From a checkpoint of a small masked image model: 15.3M parameters, encoder patch size [4, 4].
Rows from block 5 of the encoder of a small masked image model, named by matrix and row number. Rows with one number within an expert belong to one neuron, the router's apart. Each number is 128 + 24 x the weight over its row's rms, rounded and kept within 0 to 255. All counts start at 0. Numbers have three digits each. After the name is the row's rms in percent of the matrix's.
Before each expert's rows are labels from the 100 images, of 14976, where the router gives the expert most weight on average: "colour at peak" is the nearest of a few named colours to the mean colour under the peak; "peak at" is the part of the image that holds the peak. Only what is clearly more common there than usual is listed. The data: capsule endoscopy frames (Kvasir-Capsule). In brackets: how many of the 100.
# router: router (encoder.blocks.5.mlp.router.weight, 4x384, trained with AdamW), inputs 192-287
# up: expert up (encoder.blocks.5.mlp.up, 4x768x384), inputs 192-287
# down: expert down (encoder.blocks.5.mlp.down, 4x384x768, transposed), outputs 192-287

# expert 2
colour at peak: grey (90)
peak at: centre (30)
router.2 066:135157118112136154130148140128133127087137149101122111129124097108140150157143127136145080184122142169141141159164122173106167165146139132103131147100125141143144150165131156169126111118138159116102172136136118127088148128141131155158128130081104116122114125083109099104104134127124149126
up.0 082:139149164150112140154101105154157101135150080132088174115141124150080121176137065132124117103126110113070115064145100101121134184121111159080163112115137127134128096096108176098154078151148135135158087128122151120122129112211120121112112082122130112139125168086126118112147137175093094128
down.0 080:133144120122131136137166132124098099168105144066148125154134104151140140125117140150100152120079143109112108149145153131152107120109152104127144120172139147122135148098113106102104136095109152082164089138119124169144101135097121154129124169084129153105129117139081143157105108144122142135
up.1 120:114140146106107093131121103146138163146072167118144116123080115138149131108129109091137146115079148132129111158136175143097162157127100136098147147117134142095167094104119180118110142113154133145092151127127144166139154130147136175108129137097099172153105100155150099175117143171102098152
down.1 119:117116130121129147135124141125141112105140093123085128134133134143149082112087132118111117109164117128138168085108096088146128155147120129139131135116157124127116126144139107157142103144137141093142124175079098110065096162113149103178129151117159092102198098149131118082135133152129126110
up.2 092:131192147128141101078109123118118107152131104122149108152164136129116108113131144103120138090107116130165132086095114095116122111151137128107151140128136119142129095154124137136161120123116156132141121127091158148121066154126142109127093152145099147115153127109150141122142157126113107104
down.2 090:186081097121113059166124101149101136109119119086110123151140111098164117120091124169140134117138162102124107144117104115156120139136110122159111100149130129123142121119119093134146138064115130140145098155155108141141155149112101130139132141073111088114084141095119119097164113137126123130
up.3 179:139098168141146129117109115106139140173189094134127126138125135146128062054174100154132135092150114116102125083162099107131132135090134149107152089137092139113178089114116155163122120117159104124120112115087117095146168162108143152128126150108134135120119151127167144135126110155130144122
down.3 168:079106150143131096152117123154141111124146159148124117107127146103120126080101102149143140122168136136135118087136136101124178146100094128057131168111166140168110141115108125155183143112118147140093126146162133117124137142149107091157143170121170114144146109109105129139089179121137124140
up.4 113:144157116107156125103135119100143121131073175132138134158144153091145116136101115158131187121153173153156111138174093091103154133081133180161152136139166102116106129144144133147154146098132117105134114110154096175153111162155149135117121148136096100117163120168174133139138108091067096119
down.4 113:195107164126116167122134110163104139084174144120119122105113126154132119137117138074113092141055074130107127141087137141136118106158094097110113122152138179140176107123140092128137096118145131140120128144071141150155082130135116152164133099112096131096065150154120134140120130113131126146
up.5 090:108131130163147097121164102068104094152108152104133161162097118127147122132113126156111087127114152137099162120165159158138122115159148127117171117101121149146190145139139113120113102126122144138164144149132112137137150189109125109103149134124137148101166124140114097149142124133129125111
down.5 084:132114140089113151109103153164131162137157136162120075116140161104109085156160140146147177091182104078077122118137101118113134163143127125080123154161129131110126148075128169169151096121112130112101138169132161147135123092126114093116101096121147128118107151084135130116087144101145152085
up.6 088:136122108106091100138122120170139155113109112147088112075122120140135127136134099119121122093125096101111109171137117117119122097153107123144120113072125135109039143151175165121159145158100172153135142124166069147136144129122175094136110121127122137133094125148123162145164151107105136114
down.6 084:112126141168133143136154115091105118170117188097147130168099093143078155133123125094135077129118084132132105105129119125140139160109137103121135075098137131128141151128116127096134128097161134178105127102084135079119143122078128157088186127164124141121117113150143108131104121173136169147
up.7 095:116130120103156125103149109131082146118140109134102121131148156161141117177166119133131146142102161135134135126112102085105149133126146152133124132163141134153149110145089126131135122108126141131143131128133166141095134179097119109149147119102139131123209119121137099183146124129092147089
down.7 090:125132138139136123130134124134154119139115157094136143129140098139156088124097128118169145103150104085157095168139113163184082144112124085098118133132111131116145142116109093120113113074115131114141135145118135119138090107128102111064091116122117107106093133089098102138164105092151137151
up.8 101:165140117125126126180111129142144101086149094124189121133139116179124099088080164148104111124104133175100104127110084119167138123147095149181125094159120108109126176115133102120138128129135122158111105127096160138143135146170120143160088095148129128141167157114166142154118115154138128118
down.8 100:165076172107136084062141096113131157108134126148150153127158157094162103149133128103118117081112131143114174168146128106099118119133124131108119129170139116125130101134104125137117121094157145109140145165154112128130091154104110137137168111121127145117169143094131087096147151113116089113
up.9 082:137129117153115130097126128130132126137079138149125093095071128125093143075094127122078138149137085112110087113119163110102149087056130124115115113150115112100121136164168121108116107111114129172113123159108136119148114135118140128139128136128146070106105115153134140106125120145100124150
down.9 076:110139119134131157146113125110135093060123129125147156147097141112122102155132155156144143136142139141128123105077156107105123152162168141161146096121118158107092088135118154139147180104147133110124165095148104151122131147132059136131120112129104145111168162125155112133154132123143114107
up.10 083:120102169153109096108128127172165115159149120138186143128122135154097109133127111158132140126095132128094142140115109121120121162117105116114120133156083097134112129171125143130153107115129140117153132135136169135149113112110096158144167098176156129158093126134142138154096093118132074144
down.10 077:106127119109121139125147128096093104131147144138100091162144123131139121115149134123118137112163127098155154148139123102154137160154170150139128117135153153081093112125134101151129156131119076156142182085146095133106120116107146104165123120149134155102117135105103138102116133108121174122
up.11 101:145177154138125135143107140115109072120141131146125131101130138074125109121143128124085109118145095166142137147130134131098138121122126116169093157151142128121168129145133080116089172164113134122155140117133091162115121097123112121115126105141090138110159116122138153110129133122146177122
down.11 104:157143157127121108090129175107134147125147109125136120135151136159116127127140125124216139154121142092092098110115098163134101103148126089134131104123100142148101136105105152122157129128178127089090094173115160166179130137122079113133105109153133119160103150136120147150110123119102091141
up.12 080:132131132124124126115141120120120176167115144118116145124089111106105123113094103102150156121125070151138118103113154122151143126119106119111130121147105096157059139130112126111127126114150116087138087122141113085168114090087130140175133090143115111126131141152133123106150109113139126140
down.12 076:143117111086119167169153105093146110098135226099154124137149145178161096131178111137139086090151134163132133151130126123080149111154092109149112122140142166076154135101115117096135158118097110127134140166098141098128176159102145139116140116121158145136154110097128176124106144090131109133
up.13 109:145106121134123115108151144118085083126100120161113133135172104076124104159118149127144161132169143128156135109085173126154118126137144110110142174141155178171121136129131064134177103109089108108147134117116154150173146088131092156166106152132156105168147119107088150116131125119140143159
down.13 113:142116106118166107132154118117130143118155135077112109153089135155107139144149119126169136089097131100155141145127118125076143147122121142128124131141120103131127143112115181093082171151121157153146130074161111097120096132131187129132140149103130107156105119131163121098136155117153152143
up.14 077:124109146134164140129124107111134120198134136140143136119134153121127128158123118130115099151130133139147110136145124154117162115165144130125126147094117147147150102161109099105142128133136104127119138165146099104102125133142170147125105076121160096132138115150128121094141086152114140156
down.14 078:103155167158114122097110107156150138089110110162102151162149130131139155127149119147163130149131115115125133132140112133159086145123134086147121089126132120117078168139136107140158162078132179134132095094107138139119150096108125130127150134138107130129116057156158095129146123131118138131
up.15 083:172144118137103126130100111129113162131109121125147151094134165138162154109148100113140160137162111172145113139127104129189162128107110138149094105149099101140165109180078139160108149083120107181112097159161148160117151124134051149110115125156123158140088110129101149127163132142103146151
down.15 079:095138104084101133117180093154129098158157148143094129131133103104132126129112103068143092111126162115132195146128109110139122126124125124146129119123120121212159129112169124154124163175149118103111127096103134108139149126077153168103114152137169107094138120138135129130102102148148137150
up.16 116:095133132131115130133123141146134175122109107110132122156079122119120131109087091155108139107161138137172151118138107135156141156071119186096212105124139160124139137117095140172108113138143125142088107127074096118133126119126162122116151115109114114135141136100169161108127110139111163100
down.16 125:128108127158167101140120118149141071161122139152121121106132176102120123114170078145143111134104121136113126106147144109113109132149079152112082121105134122138137151146136117141126103106130169081139140168165150125149167153122134108124144155123161138127127145124126131125108193137141126119
up.17 084:160114119094139043086141088115124163115124137122132147150143110105105156094104075122142147124149075079139127106124095136138117106124100125095175138097123175109080135157115090123151123132126102113133122121194126124107175129097169145124131100142170090068134149147131113100158143069099144159
down.17 080:140160073131167129173116143160115169127091136118141201161159112087121145089150139110119112119141171092142139167111099177083096141135113098128120108062155096183122134130114125105108147092111128143125124131136135086116143124080131139100128180144107148147089131127161134152136138140160095132
up.18 081:142110141133132098129132138085141099162166126091105100124107123148119139124088089165132099091139089100092135165162127120153135093123099157129118107151079101173131107116145125120133135153157141114061170133122128149156167172094129116097104131137125147117160110144118121177127095142128142165
down.18 083:132117145126133115171128122149166114127132131139132108133137143096130100123115090136098183139139154169140065060134084163096148122135101130131150129154164133142153141105134140172127124106121144157128129191156129139117087150110106095131119154132142089142139103098112122103153137113105096108
up.19 129:137137160120133126106099138103112120128146097123129127122069119195114135118157157135124112160124115111128178136116140141161134116112125164133147115109163166140129124104148148138125148126152118129110118114096115111131169143131167139139151152111046135105114106136168126129148093146121156124
down.19 136:112134165148101126132118139114163096118110143132100085131109166081121134101144089131148126122140118139112086119132119071100132166105115113077148137118119112155129181136113140162102087107110087121124146141155163139134124171123125073128117187172166130153155129117119140087148178125136169126
up.20 133:166094138121124110112130125113135112121128129157149118159134117161122138045140177133103113120137126123102119139125121095116157132048091168102156117154100134127150132157121113134130123135114096127103100139146118140164147144131123101139114114139190148121182158114146117184141146143145149136
down.20 127:093134145142135144171136128125167153099176135135148121087104169134165135132099158128183123080096123135126144142150113138141112142128128156087110137113124101114121134120093155114148119138137167167119144155121140087101117127175149164173135184097127142114138093114097124113073185134120114094
up.21 086:140193147128105136151103105078163110124126145142144148133147140129122130146095110099098136114114134182153158094112115143170129094106128133111094125129122118129120132125142133096161098158130115063106125098141124120171124108115125147150168124128143136092139115113140157172125119159085119148
down.21 083:118163120139137143153143149113141106119110121114139061111113143103144117116113169165126090119121145116107095106099162162108118125130126126131125100139118132099136090138120153105113135127162086133101145132147128099113183141159130093116133107100125118132103102113102131104139151091149091079

# expert 1
colour at peak: black (96)
peak at: bottom left (97)
router.1 094:104097144106121142128131130116152110098117120096137117131119104142147169109123149159143136132025156158152158166096146156108143152145138149108149152109115125135159172141105119142091091128086140141161166120123130099133116145141156145132106150126114138118142100189096109144104143168138116091
up.0 107:144179133101147109129081114102102155131145107114143135084147106080141118135125158144100156127138107104134077127115122088115091129140128099152112142138139114151161162152171111121106130140128142101132181116121123128125107093116135118126125168126131170149139151138112094133135127110152133101
down.0 109:129113162178121123139156093108112120109129082144114134118073108111131166134189118146139084110151115149153131117139190181132136163123136133140143152137151127093117095108113118132139099146123155129131101126132160137116113126100137143117170105113109086144103130120109144159117130119122129116
up.1 099:085142144173158154121119099128120134109152144129120090107130109137128163130169134151162178142125167137167145120102129144140165152155137102170119138115127082124116099127096162139146140102155144148118101188146124098106141141129096127121105179095135070179131136118153112150143125102111143113
down.1 112:089147128071155135110135130164137093139086095096145174140113124126109134143090173124128149163127141190107125147135071158133065113156150155125162101158147168173141159140172153084112127126114177121091162105111168128124156091146133156128121129115149137089130142163136124105147153161165124110
up.2 095:099184131098090113093091111110161134102181146159108117123172141140168108131114154144108132141107106141128129128166131134177107146104129078165105086149100140167192146086108138099091114091118136125120092120113124099103154133107112143151105163133140137134102158174121123113152134115160159095
down.2 091:101124094132159139116162129139100121116138104122141109122087154117093103134157123101133119107149153116106112111110175160125134130203133177142163153136180130120115113127160120143138116177126152124090144141123143159130125122105105121143118102168092148121172115144121108146123135131126130152
up.3 107:135151151158118136133128131096110137136114151147153131085101129110089140131091099136120087120123149149148153163113125162131108103123132118142124101149133139150104131124139124107159132108143127145145146085092098161073136133123104139128140130100143108129125175119101157101076140138102107166
down.3 100:142108155110156130144079129156179144102143150124094137167113104141117119125084172114151183088133100107126136122095089145108130114111119143148176131128139126124113141169110161126150156153053092146108123174174115151131131092086146114145157144160156134149159102114134117140152156142111116133
up.4 083:144179135114114088137135125124109168112125138153144104109154130143109145154128122096146117139162118164139126101128110112166162097095157117161139128176122149142129128126119177132112132135134103152146135144078109103114130137113100124117141060125106083147104103127136124103129104145172118080
down.4 080:133104106133141145080151101160114097084124103138079121110122157138106102139076121112127088156096154090145128162153158170113130139161097142095127121141142088140146164086134091122075126103102143109128133133153153107121128121127129104116165173098090145116130165149119101137110111164139152117
up.5 092:155173134119134109113175102135134173123137136134145079076117118088157097140093162103098100095146110150153173121148153182142092131117159137086127105117101101103121124113126163147114105124117144098159114131125105132084146148143114125100135074144124133152130114144120125133112176134094130124
down.5 092:124142110142162108129086086126126101158122126112122162172110152132092137110140166141131157128121148135160109135102143107088148078118147139173167159143144154134151123157116126136156140093138118133147167124109147090142129076148124117129128109157136131127119145083068098159134094123137109126
up.6 112:126129101098130125118138161159180136128148134101101115091115143137123122103138131133135148125135101103131091133150137103096118133102106122125113100126129129158097138112114161125141129101143151141138137097161098151153124117125135148159107165137134137144183127125157099115119118102163148144
down.6 120:152086112121086095086118096124098104141143122131144137155136115147127114112128150121117111128141133117133151127132145102081132136119116131083123156061130150105182148146120101145144131113131118132117127155101147101106154163175102125106175122091170111104112098166070135156127170155126133113
up.7 082:127130122099115135156124140147124149084098120108145119102086114107105147135103125111159216128120070097133097163189138133099123127109084121168119128133105097107144139141159140085157165143117131153111100124134149162162118149144105141167085097065155088094156121145110100103147103079165171137
down.7 081:105087119177141181121136157136121125128126179164103118128105173098141124085130125149103121145114146134159129099100127155132155119097117108126136117136140159118105133092147146128160117111130097124098170138104095130149128149128115092138125125128116124165102124151132154171099140144142111175
up.8 140:136109117139125122120110175138135120096125117167194107133107168129146143097115113152110161137129134104129088113155147159121147100119140133113130121140101098113130143131094110125161122141135092171149149141125174111152156117150134185130155123152131122137082105130128144138141134105139106146
down.8 122:132101098094130133143180138123122125163110144077110136124089149136152104097164096124113125146112112132120130128091121134097121105094119117135106111133132152177142153128103143169133092112117164111103127158103136133123170140120114113141158103122122167143118092109151119127116146147126140112
up.9 107:125137140098146202151133082101140095106067130119122105128169114132131131128094157124106182123091160167115116163120142139134094151116125121167140128146117124135079171149147130137133130126132117137101156175122131151093131137151078106133070108112139149062140092149107121114153126139132108141
down.9 102:114130152141203101132141128140158137142109121144137110153123123107146198143117117124122153103131100107123154119170122120145188102107100104080114148106176123133116112151187112103152153124094086067140100108153111108163125123081130115127108130127139144151168129114160093115095140135152125141
up.10 108:131147082136175114135113119130123097149107134095157146116163127128148149125148109132145101144166129097169131135135119098128087081155130171167124139187183107107094125124086169134094118124110104148143092134115130091163147136159160110134112098131146111108129125126138115126125112088161115118
down.10 106:149108155153112112110147125138132176119155109147094113130103140142156106106101104153107154130120175130068126122118121129142138169107124129108087146077100135139181110097144105163136135131109150152133120138145120117110125166120153080145093116125112125165129143141070132100123092147132142097
up.11 153:137165181094141122104138138102127148145147156156126170144137121123117107144111134166150126114133109116100104126165106145093127155079159114101113135094127106151171131124168126136110121167105126152117102126116122088108115116110167137104096142096132157155160114141126122126086121152177147109
down.11 127:134113101154143109120145085127132174129122185143125128086134154155121120092152098128130106164118113115127126098098124108152142148116099143125150110140165092110129142148094129113111120168102126164109127156153136108138177172096114144123130118119108147147164108122168144109101116140149111117
up.12 141:118136103120110139113140118121145105137138120137150119150104119146141189144139142121108100175076099148140160157150107146111105152097104174143131126097151137090137157136146144107151140155131162142143154099171157080178145142148124109140168097120100095113108143106116082104112131117150145173
down.12 124:135141150105118098117111175137124133133121159137103124087099105144126137078145114106117125124106151135115108124099141186129120126129140162111135137122118114126161097118173108111165087131160136150105126133119128114058129128140144166121132174105112136168152124163155126100124106152147135153
up.13 132:134153128070070101157139120108119114137141114129092115126088121155064113108152103151171167136132129143122090147123146132143105147070117158146119161144134120105093172138141109084124135077145119085177108106103167146118114144104085112173096099143158115115114136162083125142126114089142111172
down.13 117:091087116116151136116147146099129117128126127124157106146111115134149130146151156122114134135124164134175130102169132148121141138141186124120116113123111146183140107140143136101175128143146124131150139152168100093116095106147125146104140146107092145132104116122143160149108118128105126161
up.14 081:154166189127121154129176121142121136133140138125097117093126138128089158106124158126150089112097131107146170130101134135132128124170177154152094133101142123117096163120151120101122128140167121153115080171196123145111166166110146111103130086134107106125162110112119133174160139146091128150
down.14 084:139103096146137083123118101103099143125130091110151148124140113138099158199148109146160136078095139099140109096128109159129120144111149105119167101143142095167134121156147182137092136125122169120130146108116143107078122121108113130140133158152109137118137157128094100114076158128155124094
up.15 115:140157128102081144167094130129116108161077073096114131143126156110147124109096144108126178093106147151121141105095108128138133101130127079102124157153143156126090139106081105142123102127143127126123173124143148173090099096111105174130116131122098130145109136128087160150121161133122119145
down.15 114:107127127155132103141118130132184110126143162116187137123111137158103153110124152145124139161161120113136124126113130162097131159103119133143116116120134123159123143158117133133172176146102124159133090111127115111105174133110126102066126184119133135109118120140115098128120105123128133157
up.16 073:131107117145102141169122150113090122123171143117132169169154097123141124123121154121108086114133099165106180132141111061113114097076155112105107113138120137144113122156118107159139158117130136079153116146101118076125171139109136139117096138137122101124115145144119111155114109098125143124
down.16 073:077155103121104155124182149128139122079091147136145106121087114112152081114075141122113131118127132116088121103113134132133110151150111166133135107136124120102137126145157141156172090081142098105116144145178171139134096126093124105102130139139148114153128122122137138117139098119120109141
up.17 095:137165133138098106149161122094103100151110104119124106176153150119089104190120112148148113126102072112126121120088101095096118106165149108121120118157140100129088127114103140103155130133104096101112125161128143130121109155130097144109142118136144091127100117122129138121134132085141119125
down.17 099:150126136128158123117120093162154120108144142123099125102074132103105150156147119126162132174150176067134165117112145178106126171101121137148138146131157126116116139113139135164098144122117128160155171130110151126106135125114110117123156129152133150119140134110129158145126146106118134145
up.18 102:162094086122120143125156144120125114105120152168171119113158097181115137154121102146125160131142137108071080100116154134111148110135123167090115144058097115165151169111138145154106133116134160105114128123141149150149124126178155135155118165083131110105158119142140158106094109112147158123
down.18 105:085166146117160089120096132117100137095147106114107143148098167111154151090144142133127108110115119116153125159141115126119115157158157096133151102138123102117116099123105127090152130149162103141099127144096139076144095164102129108144132123153114151118088134132100116134136136126101082123
up.19 089:123093144153119139163130144133121108104123147111090110165186174180156113137139158092167097121152106133178142119111112136138143140152130114111137065083114121162100096146130135154116157113141112149121152132102134137144131154160128106105168146106134088127146138142153121147126098140109109140
down.19 091:155165118116169151086124102109145143178154112128153108127092124112117097145117079154111159138110134117099124179164149122121104116106116112143177124154096122130156185143139143097072104132069106132094123119162142151103102113120099144133144122144109148128132134121148120129136137115148148114
up.20 088:135130092117093135184075137078157097113081068141130162131133123088144092115135099132139125118173084111146129123166126137129091158142095095169079137150106086102113111161124122115155119149119133082110143100118125135123131181123125155154118097126140149101120127125138132114137107129165117155
down.20 092:108133180138118113105198139173108167151187129142122118111150141123126094119156125129151098153140151136130117145131173122129148094142127156117130106141123121142135118071117158143134094099131127156109106130138150144123136094138137091106144159181140146168164141140123142123161138123137135129
up.21 097:097153144150111150100093102153114146150150064088124179156146118094108128132144126101129131100132128166111105101090172092158158137111071108135142125123136168121138090115126139119139120121175143125109142178148110145110120167068099133093170156119154174130125129140155125130130109147119126120
down.21 094:134180144084121115141164139129126093089145152123151134124115130113127116152131125156142136146124125143094139158144111171127118156162176113136186145151152127171127157175126108156148083121073104127113124089109174136116128118164116111138121142080157075108114172108143105139139176109113132174

# expert 0
colour at peak: black (74)
peak at: bottom right (73)
router.0 136:131109142132078133151135124101133104133141109130163148104117144130128105109132122121147157121224073131128134113127098053145109126119143144118137140173102150136096127137098151107150111136120132100134112096110196130170163151142126153141131137124151106170155138103114114107115136111133123183
up.0 065:174129149109164125095096142122117123135139141190135078138131131125136114092085124097151150152099127130116119115151136096163116115094154149176119151080159102124134142146122108126141134044154092117145131151139087129123142148130124126086142133119140084151108160114117129170149112095115132119
down.0 065:134122121113128124149140112079136127131102094129184156086128138111125139092120121134077125158125078100154081118108102164150169128075086087108132104136138163108138133123133164125103073125148170137133155089143110096111140100117148138089130148125149151152104143120152122143152139104141141133
up.1 087:157135139095131133127137111142161123088111114115092121173139064128145140129154116098148130168174123123102163153143096148124109149129096143161119100115068144136131100097129143104106115144142135178120099094117138112140107120143163129145151133112108150153104082160136102119125116127111118130
down.1 098:121141150175099130135135140106121195160141127137158125036113157096134129094114144133150145156099134091121113139122144130119115128085139126108155173108156116160129166131085135162113116097095145094142131130159102113123140154130118139107140115133176143127165137147113149140102175147128122115
up.2 076:144141137113129123111140138154141092111143176075125114146149103155136168101153144154108167154094123161093163073135136102163071137122127104130114082123086136098087141127082134126120160134086125165122119098148084147146130135169106134111139156142174151140154157104158163144083138112108135150
down.2 075:124160144132151125148099101095132152114115106136091134139104134103127063154153106127149130145138112158122079174102111130120162153133123142140143139121137100131142122089161162156107130102154157078137119132104149103126106168100102104169083133092102098081133116167128171126116111139115118150
up.3 116:110087097129148139178142131183092143159113112142136131149125108137109108109125185135140109129117097135126147119116068101107125101137118135090134098156130113147118109140151101144142112158118159130097098134098132107116125152148137088136136124157154136086108106120117154121129114147124125142
down.3 112:128129149105142171108130132097136131123140148107124087149118134126121176121143114170138128168127096119136117143101105150122146172151156099167108116113119143107114118159096124125164143125125115103159117150131124126204158112148124149153140160107116151141114113139152121111113112111114117175
up.4 090:117081125123096126108127146143167144119173127156136123102130116113106138146115095130156120129079150153085093153121079112120110141091153159130103146136138142177136160131129085105116129174138153123084124123120168148104115139139096095141116121116130166150141136135083103136134154138153129096
down.4 091:145151134120133163124157098122120127093130123144124117145148150156114166088142123132150149132123134105136151146113138110140084145117093124113137119136105112128091097092082160115117170090129095118115147151141088143149131085135171156092178139138147101070156082117174108143145133099096143121
up.5 106:133107143112113144136137148110104127131136116130123150123120135118166108125166110139124116134130128089135135150094120112088134124113108130110135120144086135130103122129129109143171111158135085137120106123136147163196138131115133120156112137174136114162104087121151108134090162069135126141
down.5 101:126162161129111109081193134169129105144110118107177111134105148150082094128108124122141102153132118129149134146109112125107108119115084125168123122079130134137149141140070104112074106108123139129163136101119125148109126150142143152118170086132103118117123146150134172080121109136114162138
up.6 118:144160187095119143098124151153116091100154112149157114118132132144095116151144153121127128135119123151181151128114101134184164105129138153115105135157151089078122126102098118136132140150165130107187144124137131151160110180127086116108158107126089141135117156155121143107111123137109143199
down.6 111:142112164146118155147141110121115143108134143121125100121143137110148115126113131118128098123152125132129117127128154156117135168118093093127188124157117128111091095109067097126125114143120115119123120132104122105150142134069106131141089140146140103158135104145114123120128136144162158109
up.7 064:146149134140156094128129129132155123148123110147157121139108152176083122129107148151101141098087107089132171143067136128120153146105136135169109150127115078167131096153172130128141148114161129103139098136128148164161150144086187111146076143134102130072107135158125140167145128120099124170
down.7 063:166124115145121156136111129132139103122123176142158126155155099117167168174140176104124175144141108118140094147123113103141160116115071111124103141127176144111155167112110120140169142145072135149154156127126159147137138122128111129171113107127127168201111175158101111127128109138161126082
up.8 098:103104111111142118121129150152139136129159168144113157104138153106120153131115114133172112146101151130132115123146116122097154140106116116104127127169144127143140119178130121136123116128088128127134117146136133123126168101136134119121119128124132116067121139109132119136124138123083108115
down.8 106:129122110132111129121129076128125073148107143113105093116122128134154150124095096149129110083128114086101153118140102096145105117108140134139142120101113138152112136097128148115106135112125131102120145146112095071110093143166131128110126146154111157143148173109138111118129161135116111111
up.9 098:161071168120109171139148092117080112105162129128137148155114118088158138190130127142160124118112149134124104118137104123121092136138162133158110111109165112126116167125136113121164107121160133165113163159139142106104105112155125097134130138104144129112105116159125137122135082098116123171
down.9 100:072117169150118080149085127073185136136084134121145137167138162131147119070092111134135141108142083085124113118170148127154162140158115133126172086143114165146117120092095143138091099085151105101135094120129114107133128135106107136127119136105134157094138117104110087122141181132156108142
up.10 110:088135159129108106110127136161122117100110092162101110128130152137130141066129108073155145099145168123127147099107119142168129142160147171157181117129141138135125129134108119112104126112139108132124115135129131147123123110082122102104091107151127091169120111140127187159169147121144139154
down.10 112:101152124118183087117149134084207133105148104081107133112111128138117116145165147108114138159144112093110133138096105131152111118123156148124117139104132165104160113169092111111168084099117097125086126077135097165118134116156120106119186127095134136090129110096125117161129119142144096122
up.11 071:144143147127146120104127122142138152129143164142098106140083118127158113121127128124130109159149153143106127115119086125133109103068135150140142143098174090141152153132131150148093129119099105117156126141188139134163135145127138110079126155082097142130149136086126169132112114158124131099
down.11 066:122122129134163088127106158132122087109166114144108130104177101144153163092137157158104134093155134122148104125153088149156145148175133115119136146137119115094095186131142106162123126122163129145127112125099115128169120150186140087167096106103107135132122157174141122099095129103124097073
up.12 069:113130173141110144105129114135164093168106154152084092153106169162124110156125153154107140145141156145141121120108077113162151098124113115130125142158149127127091058158091144105156098115125104145124124117117120169128155136123110116125133156152134197131111117122138161111122142111124094151
down.12 066:206114161106097124148113139127126139121150074155107112143133176112133123129183111136107100128138074069113133089154081098139130129118155120126108125146129099126127135079115133119137134156164123135121101154153133166138138134096157115116136107127138118122135150101133096172163100166141147117
up.13 059:127117126153101122120109121103126205134148133150125156169118146143102100096110151073160089097091134100120099138095116130161144116070126108142143133094117126148154121146155162095085134107102116139120151129151110145124120138111120111078109108080106144137167143135161117155124122180113123127
down.13 079:109138125135102111077157118150118167114119120155091132134151133120140118127128111067095116109133121138116100115069092177110119087150143126096121155100127099135153076139157185087109153141134103102140107136136130171159159130131147134151093125139149134132082138125162150111085153134100114115
up.14 096:133139123100150147112123091151142085105142148110126136109138153138135139128136138137122182127129126118118112068124173149100102112078136079119086114138170136158196105106115106130131163081157122127136069156115128127096142170104143129163158143146166129110124151192078122118169102086148114111
down.14 096:126146123135085147181130130174102151128104110136145115124090114125116103117148158126155144135112129141141122171141140105141122137167111150146085152154118131153110122107177158139152115129118126119119158085132132102137064098134114125107102176080119131118128149126140105134105157150109152103
up.15 111:097139121121125107111136121079140114154142075148121057161105164129138152107128141128167111179147145121106148132125094085135118125129070177134132151155110171148111129092093134115156105136160126111163149133104153118137136107104095125153108146148125108154088099120130113133130143120122149127
down.15 114:125130115118145129113088127171135135126087133115089172131134101146094109125162150122136149138135109138114116137130163155115102186112125081115148123125150095119124141143113129146101113123129082120096099095167122164147165120169142157123136138121095142144135141132147139137132110097166119105
up.16 155:125114135108117157157117113129121160080100111122150141115145134108159145173151123127109131121086096132135149153142110113131085090132126139159138136122099081144141161096134129114112139138184118159140165130163185122129164092151106106124099125173133076090120064126107094153138119126158124144
down.16 165:116113119180151091103114110121142111106112122102132121119153169137189168113094122143151123107139148118126140059187187125112109128121092112117137127107128182144147130165123123187070079098127138099112139143083137149129074136123090121099080113109111141111146153123121114115129157149127102065
up.17 060:119114137123168103127111085156118124153137120125114064149144164157164137153122139112140154123131101111128091120124119141088138120106086124142096112095170119094099120125112127158104150140132142146130103127118149186138111211144118112100145076130114180099166171112114117159124112145104111117
down.17 073:138144132173130085122068108126111108088099119145136153107146116097141136149116149075110110136128065148122134148125104126114088134112135139161095116128158114130128162109119161087136160139170078116155111111098117130130132074132135125161133135148166151147097134113162108132131109121138103103
up.18 091:140148178115186145128139160127086168123197107138183120168130140110116135094152129109139157143116133136106107161123123129133146091143120087162126109089143183140093160155115157133139125119114089088158142134096143076165142117164126119132154128139107131116142138149156123080154151091086130147
down.18 094:102101129130116116135102095104140127140075143125135128095136117127163118111156122106122141123160135132138151068134132126143121137129112166090145126164134117143121142131152109110087106133116084166118122129088122103085115125116130084091090118133100126119101118107126099141141108169147161134
up.19 076:152136142124151119120129119063090132123155098127135162110098139102084133101087139144108097158186130133145145092139157082107092098143130111121096165109108109134161170141127155157117140115170150093103175140135080146148106131080139126071147137127106147133116139111148136166177099080141130089
down.19 075:138111103137159142116163127160149145137143193103124066107130138099143153157134100086130124132147140146122123094154102155148145101143143164095141102156117133140138107130169093085140117111135155181121111111122162156127149105135116140177126153134099132189141143107113125079119145157164140148
up.20 096:153123112096149106108114105095109135114067117097113136160101105100121163136121086102193124119154090101101127121184097130071167103173151099126174130136146149125116147109159119132124121107114103139117151130152149094141118141172149103134119163152129121101080092091124126131154109134139147147
down.20 103:145135174178129120173132146171165111128095135149123098125144135140153153082111166143131148131109168116157138121139104154153111148079155153124124148132120118189156177155127142160134148145127167137093142091138110131127120091110162123113130150105136129091147148163108103149091131119129085113
up.21 088:101146137114132128169094102084143124122146140151098133155159113143096107116128118104129106125152153110107164115135113088152140089122173120154143117100136116096116140103113138103099127114093119114167120105133095129142108146128139154126146098123075124110123144132145105107143071113115066131
down.21 089:116087178136147117122137150147133155186112161096152143108139146121128134147088100124141104152130112094145104108127113146118112133122148127068145120147104153110119152152132117125127131131145148140066160169111129119130137116118146108069121163113178138143137151136123113148091159173156117139